config = dict(
    dataset='photos of plants, animals and fungi (iNaturalist)',
    train_examples=155796,
    translate=0.12,
    mlp_ratio=4,
    parallel_block=False,
    momentum=0.9,
    nesterov=True,
    adamw_lr_other_params=0.0011,
    epochs=21.2,
    lr_schedule='constant',
    adamw_weight_decay_other_params=0,
)
Rows from block 7 of a small image classifier, named by matrix and row number. Rows with one number belong to one neuron. Each number is 128 + 32 x the weight over its row's rms, rounded and kept within 0 to 255. All counts start at 0. Numbers have three digits each. After the name is the row's rms in percent of the matrix's.
After each neuron's rows are labels from the 100 images, of 14848, where the neuron reaches its highest value: "responds to" is what is common among them; "colour at peak" is the nearest of a few named colours to the mean colour under the peak. Only what is clearly more common there than usual is listed. The data: photos of plants, animals and fungi (iNaturalist).
# fc1: MLP up (model.blocks.7.mlp.fc1.weight, 1024x256), inputs 128-255
# fc2: MLP down (model.blocks.7.mlp.fc2.weight, 256x1024, transposed), outputs 128-255

fc1.106 097:125112099155095147130145095161103151150120117115154210118161112149108160064135122152117112156166109145087162154074159066122193151123131127075109117137070150107159145068176109083177123125131121188122126119112083114181166140146134111059107068122131097113172054061138155132123142142123110102111100133138124142124089092137142122127132171071125125181135157181128084089103137096141155172127
fc2.106 092:147067120142186129167105152172139155084100128085190150137129129134134117075140171149142106089149111157159110105115175178166100119129153211157125129066124132149158147158131135073139132098113073157134072113120105180160126149127144105102137175142093125163153093111129151163112164115113081092154118110071137144140139080159124097142105103145130155080148182146162197174120157086100135146128
responds to: class: Insecta; order Lepidoptera; family: Nymphalidae
colour at peak: brown

fc1.573 119:140087169119167099119133155104121152133125164104095188141066079197134099149107141144071111133114140168121120092165191133159150176068068139092159057069097139113164167117053178111143179122119209125143152129111197166048113105084081104090138152174112179167146122171095157154113132187161168117125143181127118127125120078086098120106174098124041101129135114145126100107127164081133153131125
fc2.573 109:133114185109061166103112137146135115146151072101056087166114157124110143212114115071077087134146124179137161173106135197139121116117190174152139062115139077112119106116100154120122128139217112122149181170106112113135155138166151142154146186119163092072087085120183112105131116144151102146158133149102142120154118088040101098139155162122100111114160114163159145056105135062136164133163
responds to: order Passeriformes
colour at peak: brown

fc1.166 094:118096154180130136140091104099166116124059116114095191185057173164143070148089146139193129062151163127095112082192112159194144104141106138121161120146118142085152109091143182081176131098113164137111174132148130206175165167155082139109125180178139147126129111162131109141161081064120092091172089108145149080113065101112158094130142124145117115123128163131117122144187082127146075125168
fc2.166 092:151147130182114182132117146129126146092107165130101192194107161181071172103199128108101110135146132115119114093097139145140185124160123152141095119157101132107105120191140121128116059115124154092175084037085106201115128132119083119099067081175071117108128130096151138117174127124073161116144135127230189107095174151087137137160137136153113111147081136196159105113160104108125108171132
responds to: class Aves
colour at peak: brown

fc1.213 109:168087186138134094057172161199130183138107171194126106182146107145079169142105127102099132165219086114107145151128153144152117117129109159078158105110123097117128131170100107148132138134179152101150158124104091140106139080181126140138076130163095142133106142164121120160158081127081060112096164102112088163144173126110163137082148156107106094137133110131117120191100156178114130121125
fc2.213 101:096081114134128175115131084128116103083159092135055170114110163114117149082159161155158163168129114126139147160090149148127103125124172083119064137071128140067105167136115150083159147203093119137117114090112165089122123117125108081142158120136165117124164068090108179141202129166151175115138095107112123091120097199162148080160116152106104150161116160124101142061143177130143132106125
responds to: class: Aves; order Accipitriformes; family: Accipitridae
colour at peak: white

fc1.198 102:173083113177121185158119140151135147098127097233130115109137160126191143071133122244072152093098179117103125082168178175136112076116167085071096150151137113130152102157157104077169141122067121162152101101113134139076121128095088132103114107132119096187114075099197104178128162073068152091124133117091104120091101139108079193091151093196118198126135159151157095142119150172110167135114
fc2.198 119:108124159128168108090161156099147117158102080115081098091124110127103061119122113124168176126129092182121129197108163069161159128142114137170172166112173171155132099147141162155142111157155158094119115145123103195110112184170134081119127112188136236121113121102124146177090122105177068111131103058098160181141113161108101072109061137047177136134138106122096181165149118135148144123125
responds to: class Aves; order Charadriiformes
colour at peak: grey

fc1.59 094:124108134172092121119179135124130156136167091134108113123176111115140166033105156105108154118100163135126137185082102160091125116145146141141116081141143106097147036089171161110191091155093167144150191102130187149176142084165155088109128171138179165105148100146115169126176134134171115185119120177116240149153110115098126161094085090043101104140125153105174114151115166114101148105170
fc2.59 095:084182055113105217159122088111079179136190082147049083165192076143083178153139094114204112108182146138069162120118132084139061102143106129136151184134195115080126132103140103135150106107174094184175150170120148122100103061114143085131127134177131155132139131101138102094142076163113149113128170102108105108130145107116199103042147126154140133077084102104069088180189102147101113152142
responds to: order Lepidoptera
colour at peak: brown

fc1.352 107:132115115191093104102159152127163109200123131121098105171174119100104127152127150161107122130211109158093137122122030152130178140108070102120159156120141255086153127082116099154167084122131126154131112113117141126149090159126083125098076138156128110148097149144153146138089086125122110124111180142136167180057084163143127162077131139046177078106198168147136108125096145130104094125124
fc2.352 120:143148142152111164115092154119124154143141138128138074094111152164117156124127128145128066129096145113098063113110098124137073117125172095115119105120170255095135155119114108108086121121130073107088124184121130060131112120152127159107125088121165117131071093198114139112157172108145109115147169118119143202129080151134071125132109057141120156143116145134056172113098157170156118134089
responds to: phylum Chordata; class Aves
colour at peak: pink

fc1.412 108:079159148137148121068117161100129091124156154116105128131110131148134101181195119082113105127063091111139090181061106118075185142160117140116122136189106105078119139161065068124127146156110153078111153088138146108130143143123121133107096131152116130150120129121063111139099106120140100137112113063145098134082106132141101152067102196159185137115081095167134194151162177112114137102127
fc2.412 101:132131146138110160111166139157143123149145206136126111076110134183118166077149116119126113173158128116101149129138131153060157181098138152112127168161153098130123187191093129099121081065170173095169125102187144138125158172138102105096132125168110146162136091127121098153083173178091120085123108095135099101077139104118071106071109104086073119151098163157138091158145107186114113139131
responds to: class: Aves; order Charadriiformes; family: Scolopacidae
colour at peak: grey

fc1.38 114:168109132142103156133161128147133129180159123071133183131134160140101096102042055101151109158114088073131209120151075149130081095100179150074098138104141144086076122154094139126148172070119141120147112096158149082125145103125117079128072102171113136131188146091099154133134131147054077146163134117096167139132099150190125115168173172131119131208129150120105099127106104122151143141100
fc2.38 107:118043112129127149085111091146151121083169103093141128117164121155051088136210173138063118088133156172134109124137120119111132074117156130089160163092113107160178152089165139120056181170090112154123169103132101133028084134102081124054103087137176158178151104113122158117132156128113117150074097071150159110169137106124152104073154170127129158137123172117095115155166129125156164157171
responds to: order Passeriformes
colour at peak: black

fc1.408 096:169157094088106115117143108110186088164174123140082168187150071136149090120150107102177165113072163123118152152109138090107136128131080119124173130164110151130120105116139103119202181131171132108123142079070131127110155115087167153145087117123135094071149154129063133131137195181120131093163110086147112095138119178143142130108152115178134138101117128136145107217170157168152101101116
fc2.408 108:070098095149129136115096172108130142102125142124110130120170181130170085085102157128093142097167133193067130110160105164103169123154105196114146117141122205139062111154114163185115151119111104219118141135116132136157187135149087157129132163143033108125097116125065104124130174117154129182158133160135133092143101125090098119110129120197116049116131096110075117120162137166078139114134
responds to: order Lepidoptera; family: Nymphalidae
colour at peak: brown

fc1.663 089:131126133161174084145074132146120125141111145148182168100175097084189161095092133173101130159090192173077090075125144123181096127135108106193102189123123145074077154146150112097107168132055136110096162124108145108128101115036108122134159126153184121122131099104083141127142115117103161118097146083142144147151128143143096138145077130095093128108118069140144113165131164119147117081135
fc2.663 094:168127110100173085093134168136098159117173087197146090115088152100102127137130164171163122127111153191109114128099116115078124143127128128133182120166158159132113107157175091153159103112126097166088141154198098134111176179174170153147089104132093076079111128208143109108109132170108107097119102123134102139146092142143106089131106150119140099126119130140133101141105087147119138086142
responds to: order Lepidoptera
colour at peak: brown

fc1.737 098:124136100156087056101087119141101107123136152133153133158164108137107096128100132129124152170052118157086134162104148162102120095093118114216118079169096098097160188158117115135137148119099136178127178144099095210116121142112087141214137128151139149121108134091033110124117123089136163126099143133115073125111111096104126142104071115201149122098145114147178194156110151136110111080055
fc2.737 097:131098122114144119197085083138188148121148128131104162120100115171057144116133120113106084104144094141134154164137168107135079116157183133149107071040123176137179104087145138114180150145141110154173109129121074162166167171118190100141126112112058120124111158146056060082169119149099074091147119146112159145155133176170124199142141063074163125181160131132081128141094141128164103147098
responds to: order Charadriiformes
colour at peak: grey

fc1.367 108:139202152118133216147114143089116157132160166203131143104134138087186121151178136135134115090091201076063114109116154114096149133102077145207190148144127137091086102121136113118098085095193047153134136123136101108105065130140171196119079158119164073100102098120107091144135100176158067124203162102168105126122127165156123170124100123148124178137093084116165154161123111163159086139149
fc2.367 115:107088086117149078091105093129126160157135108104113132135187146139145070122134110111148135202137118133135129126130197133140140105182184138040105122179085109196126113139128114120118141155106152123125165142129130101123129147091127115051190101086092116159155171093136093087150096100137132131113151104213130129096100128112127095112144100082126142104124162121082147096165096075130119057164
responds to: phylum Chordata; class Aves
colour at peak: pink

fc1.598 104:083100111186112096187152132092140085084112107148172147161166116183125108100204120119066160134133125130149126152155120129155144180087071118147095138177078132134113109102150110080103082175169134133150137123089101113135189158091102073164140114121167141094160122105161171158124154146086087165142168107164110131114125138131134163141069182177123110152097132182131144135052101138097142129144
fc2.598 098:145107160129140119126150157131152110121140124121137120140123114123128169094151120111085129076113126046128140129145105110098179097109070158129106182120124135123037132101122144113107108128123155191166164155073153108203150110210076219128121127131102128148130111118151193079030174144142122118093056120085151076073142120127120142156157096160108120117092165104104136180140135151124137092096
responds to: class: Aves; order Charadriiformes; family: Scolopacidae
colour at peak: grey

fc1.761 120:175121171175082143106121135197207065139205099151059150167179121145147126108138143144156179126145108055134171135121121167173115101123080101081139112117158099107180126143121142122156141115093099085159169158120125118073178157153159136113077103152163095119180152083161137116082119108139115114081116067083153159168129144146121169142135121136113134124121115176135123122183198096177106132070
fc2.761 113:107090142131162118162113182119123164123067120094132187138115146114134116139148132138084100100179101169133120079176155033066153125135155070145178134182113129131131208127099182174142149148100177052082073129113139124145211110076136142148163154169124111102112135055103146139138121124179112121130181136075143046124091133085179126100088160105178100119111154105103130118075158105157192152174
responds to: order Lepidoptera
colour at peak: pink