{
  "model": "image classifier",
  "dataset": "photos of plants, animals and fungi (iNaturalist)",
  "train_examples": 155796,
  "crop_scale_min": 0.7,
  "mlp_ratio": 4,
  "parallel_block": false,
  "conv_stem": false,
  "label_smoothing": 0.2,
  "momentum": 0.9,
  "warmup_steps": 2580
}
Rows from block 3 of a small image classifier, named by matrix and row number. Rows with one number belong to one neuron. Each number is 50 + 12 x the weight over its row's rms, rounded and kept within 0 to 99. All counts start at 0. After the name is the row's rms in percent of the matrix's.
After each neuron's rows are labels from the 100 images, of 14848, where the neuron reaches its highest value: "patch colour" is the nearest of a few named colours to the mean colour under the peak; "top examples" is what is common among them. Only what is clearly more common there than usual is listed. The data: photos of plants, animals and fungi (iNaturalist).
# fc1: MLP up (model.blocks.3.mlp.fc1.weight, 1024x256), inputs 172-255
# fc2: MLP down (model.blocks.3.mlp.fc2.weight, 256x1024, transposed), outputs 172-255

fc1.511 133:46 71 55 55 44 70 61 51 55 56 62 48 45 57 52 28 35 61 66 58 52 32 56 52 57 57 45 56 57 66 49 54 58 75 56 52 71 56 31 27 28 59 52 46 38 60 40 42 59 99 45 65 38 60 45 44 44 26 60 51 50 60 38 48 18 54 41 65 51 67 58 52 71 53 46 60 54 56 42 60 50 57 56 62
fc2.511 141:25 44 60 50 50 52 43 49 27 49 47 53 37 44 54 47 64 51 61 68 58 49 57 44 72 39 62 41 42 68 47 42 44 41 48 43 48 48 58 57 39 48 52 48 41 36 55 52 55 71 30 36 31 53 35 38 52 61 31 41 50 83 49 34 33 59 62 36 61 56 57 35 34 67 62 35 47 53 69 35 47 52 63 24
patch colour: pink
top examples: phylum Chordata; class Aves; order Charadriiformes

fc1.217 084:55 53 60 53 63 45 71 44 60 58 35 60 48 22 21 49 55 60 46 44 46 64 94 55 32 25 45 41 51 39 60 47 34 57 29 47 31 65 50 53 46 47 72 34 61 48 34 66 34 60 26 47 58 54 64 44 51 75 37 29 37 67 63 31 51 24 57 37 56 43 57 54 62 61 40 52 64 46 64 29 44 38 46 64
fc2.217 078:34 46 65 58 37 43 43 44 39 49 46 72 27 64 75 41 57 47 45 47 57 57 49 25 64 50 56 62 47 31 54 82 55 37 66 63 28 34 55 65 58 29 26 49 57 63 58 57 60 42 53 76 52 53 51 52 56 45 81 72 49 44 53 78 21 75 54 57 54 54 63 38 37 44 62 38 33 50 45 65 63 49 49 54
patch colour: pink
top examples: order Charadriiformes

fc1.490 107:59 51 53 57 43 46 44 46 42 57 45 35 67 47 46 44 42 35 53 47 56 36 37 42 29 66 50 59 27 49 49 63 55 49 39 35 44 16 40 44 34 76 47 57 47 49 43 58 54 36 43 55 50 39 47 58 64 52 40 59 80 28 52 52 69 57 54 48 39 40 51 51 44 43 72 58 51 72 59 42 48 44 46 63
fc2.490 124:25 36 37 68 30 38 29 43 51 47 53 59 57 58 55 47 54 66 43 33 46 43 60 47 65 51 42 27 38 54 41 56 65 45 48 68 39 52 49 53 69 56 57 66 61 37 42 64 36 62 50 59 43 37 60 43 43 13 68 36 44 71 52 45 35 46 51 63 36 57 41 59 58 33 53 51 52 56 55 53 46 44 40 80
patch colour: black
top examples: phylum Arthropoda; class Insecta

fc1.663 094:56 49 53 46 64 33 45 62 50 69 51 60 59 52 47 61 42 47 59 37 47 72 42 63 50 42 62 58 31 41 40 67 39 41 58 53 23 41 35 49 47 44 41 60 36 36 36 53 09 76 39 60 70 26 51 57 51 54 62 43 51 56 84 51 39 61 39 37 57 66 50 42 58 53 55 56 65 34 64 42 44 40 45 50
fc2.663 101:46 54 38 62 47 61 51 58 54 49 40 23 41 43 53 34 51 52 47 32 63 53 68 46 51 46 43 44 52 65 55 61 43 58 46 50 55 37 39 60 69 57 52 44 49 36 31 50 20 45 83 63 48 83 47 56 55 42 36 38 43 41 34 73 67 69 57 72 51 53 65 50 65 55 50 50 73 54 41 44 56 60 68 49
patch colour: pink
top examples: order Lepidoptera

fc1.101 153:43 51 48 62 50 37 42 60 35 44 59 51 48 34 73 49 39 38 67 44 34 49 33 51 50 43 29 50 50 43 39 45 45 61 53 31 34 60 52 38 24 40 61 42 57 42 32 38 50 45 49 43 63 63 44 45 52 54 35 68 71 64 51 50 60 40 54 37 39 57 72 43 63 91 45 54 55 35 44 49 55 33 48 67
fc2.101 127:41 45 47 42 57 76 49 26 72 41 54 54 42 60 19 45 50 52 38 55 40 56 52 55 65 40 62 40 46 57 61 51 57 48 37 64 56 55 55 45 54 28 36 53 43 66 18 44 65 51 48 43 34 50 63 54 48 35 75 48 45 50 52 50 38 59 43 61 59 62 52 24 41 20 45 53 41 62 54 43 46 62 54 43
patch colour: pink; white
top examples: order Anseriformes; family: Anatidae

fc1.613 101:63 55 47 47 50 27 49 47 41 60 65 33 48 53 38 32 53 49 64 55 24 26 49 44 38 52 53 54 47 41 58 31 31 61 44 37 55 50 74 54 38 65 66 52 61 75 36 37 69 99 45 44 58 33 61 38 70 45 54 59 35 46 61 49 66 43 53 64 73 50 27 67 52 52 51 49 42 56 43 65 61 51 41 48
fc2.613 107:39 39 68 49 62 59 68 41 33 62 46 64 53 27 47 44 54 50 53 54 48 51 59 53 88 59 61 48 19 54 73 39 37 32 46 41 51 57 50 64 58 42 53 52 41 57 62 50 70 47 52 63 28 48 57 43 47 46 47 46 80 42 50 39 48 41 64 40 52 86 76 50 52 47 49 48 23 53 55 51 66 44 48 31
patch colour: pink
top examples: class Aves; order Charadriiformes

fc1.760 092:44 53 47 50 43 45 60 50 29 58 48 43 52 54 43 61 63 40 60 40 49 28 46 42 60 40 46 42 52 58 70 59 68 30 27 47 64 36 37 55 40 51 49 48 49 59 56 50 65 32 61 58 65 48 52 60 67 58 48 53 53 51 55 56 37 43 47 35 42 56 47 66 36 50 69 45 37 63 41 54 47 50 37 64
fc2.760 120:60 45 47 35 50 61 53 54 58 48 49 56 64 16 49 49 25 23 53 51 68 52 55 56 40 57 40 44 35 40 53 27 58 50 69 48 50 46 53 61 51 55 54 68 58 35 64 47 50 58 52 31 68 24 38 53 66 15 56 66 53 45 54 53 39 72 81 64 46 37 36 41 36 40 49 54 34 41 49 58 41 39 38 33
patch colour: black
top examples: class Insecta; phylum Arthropoda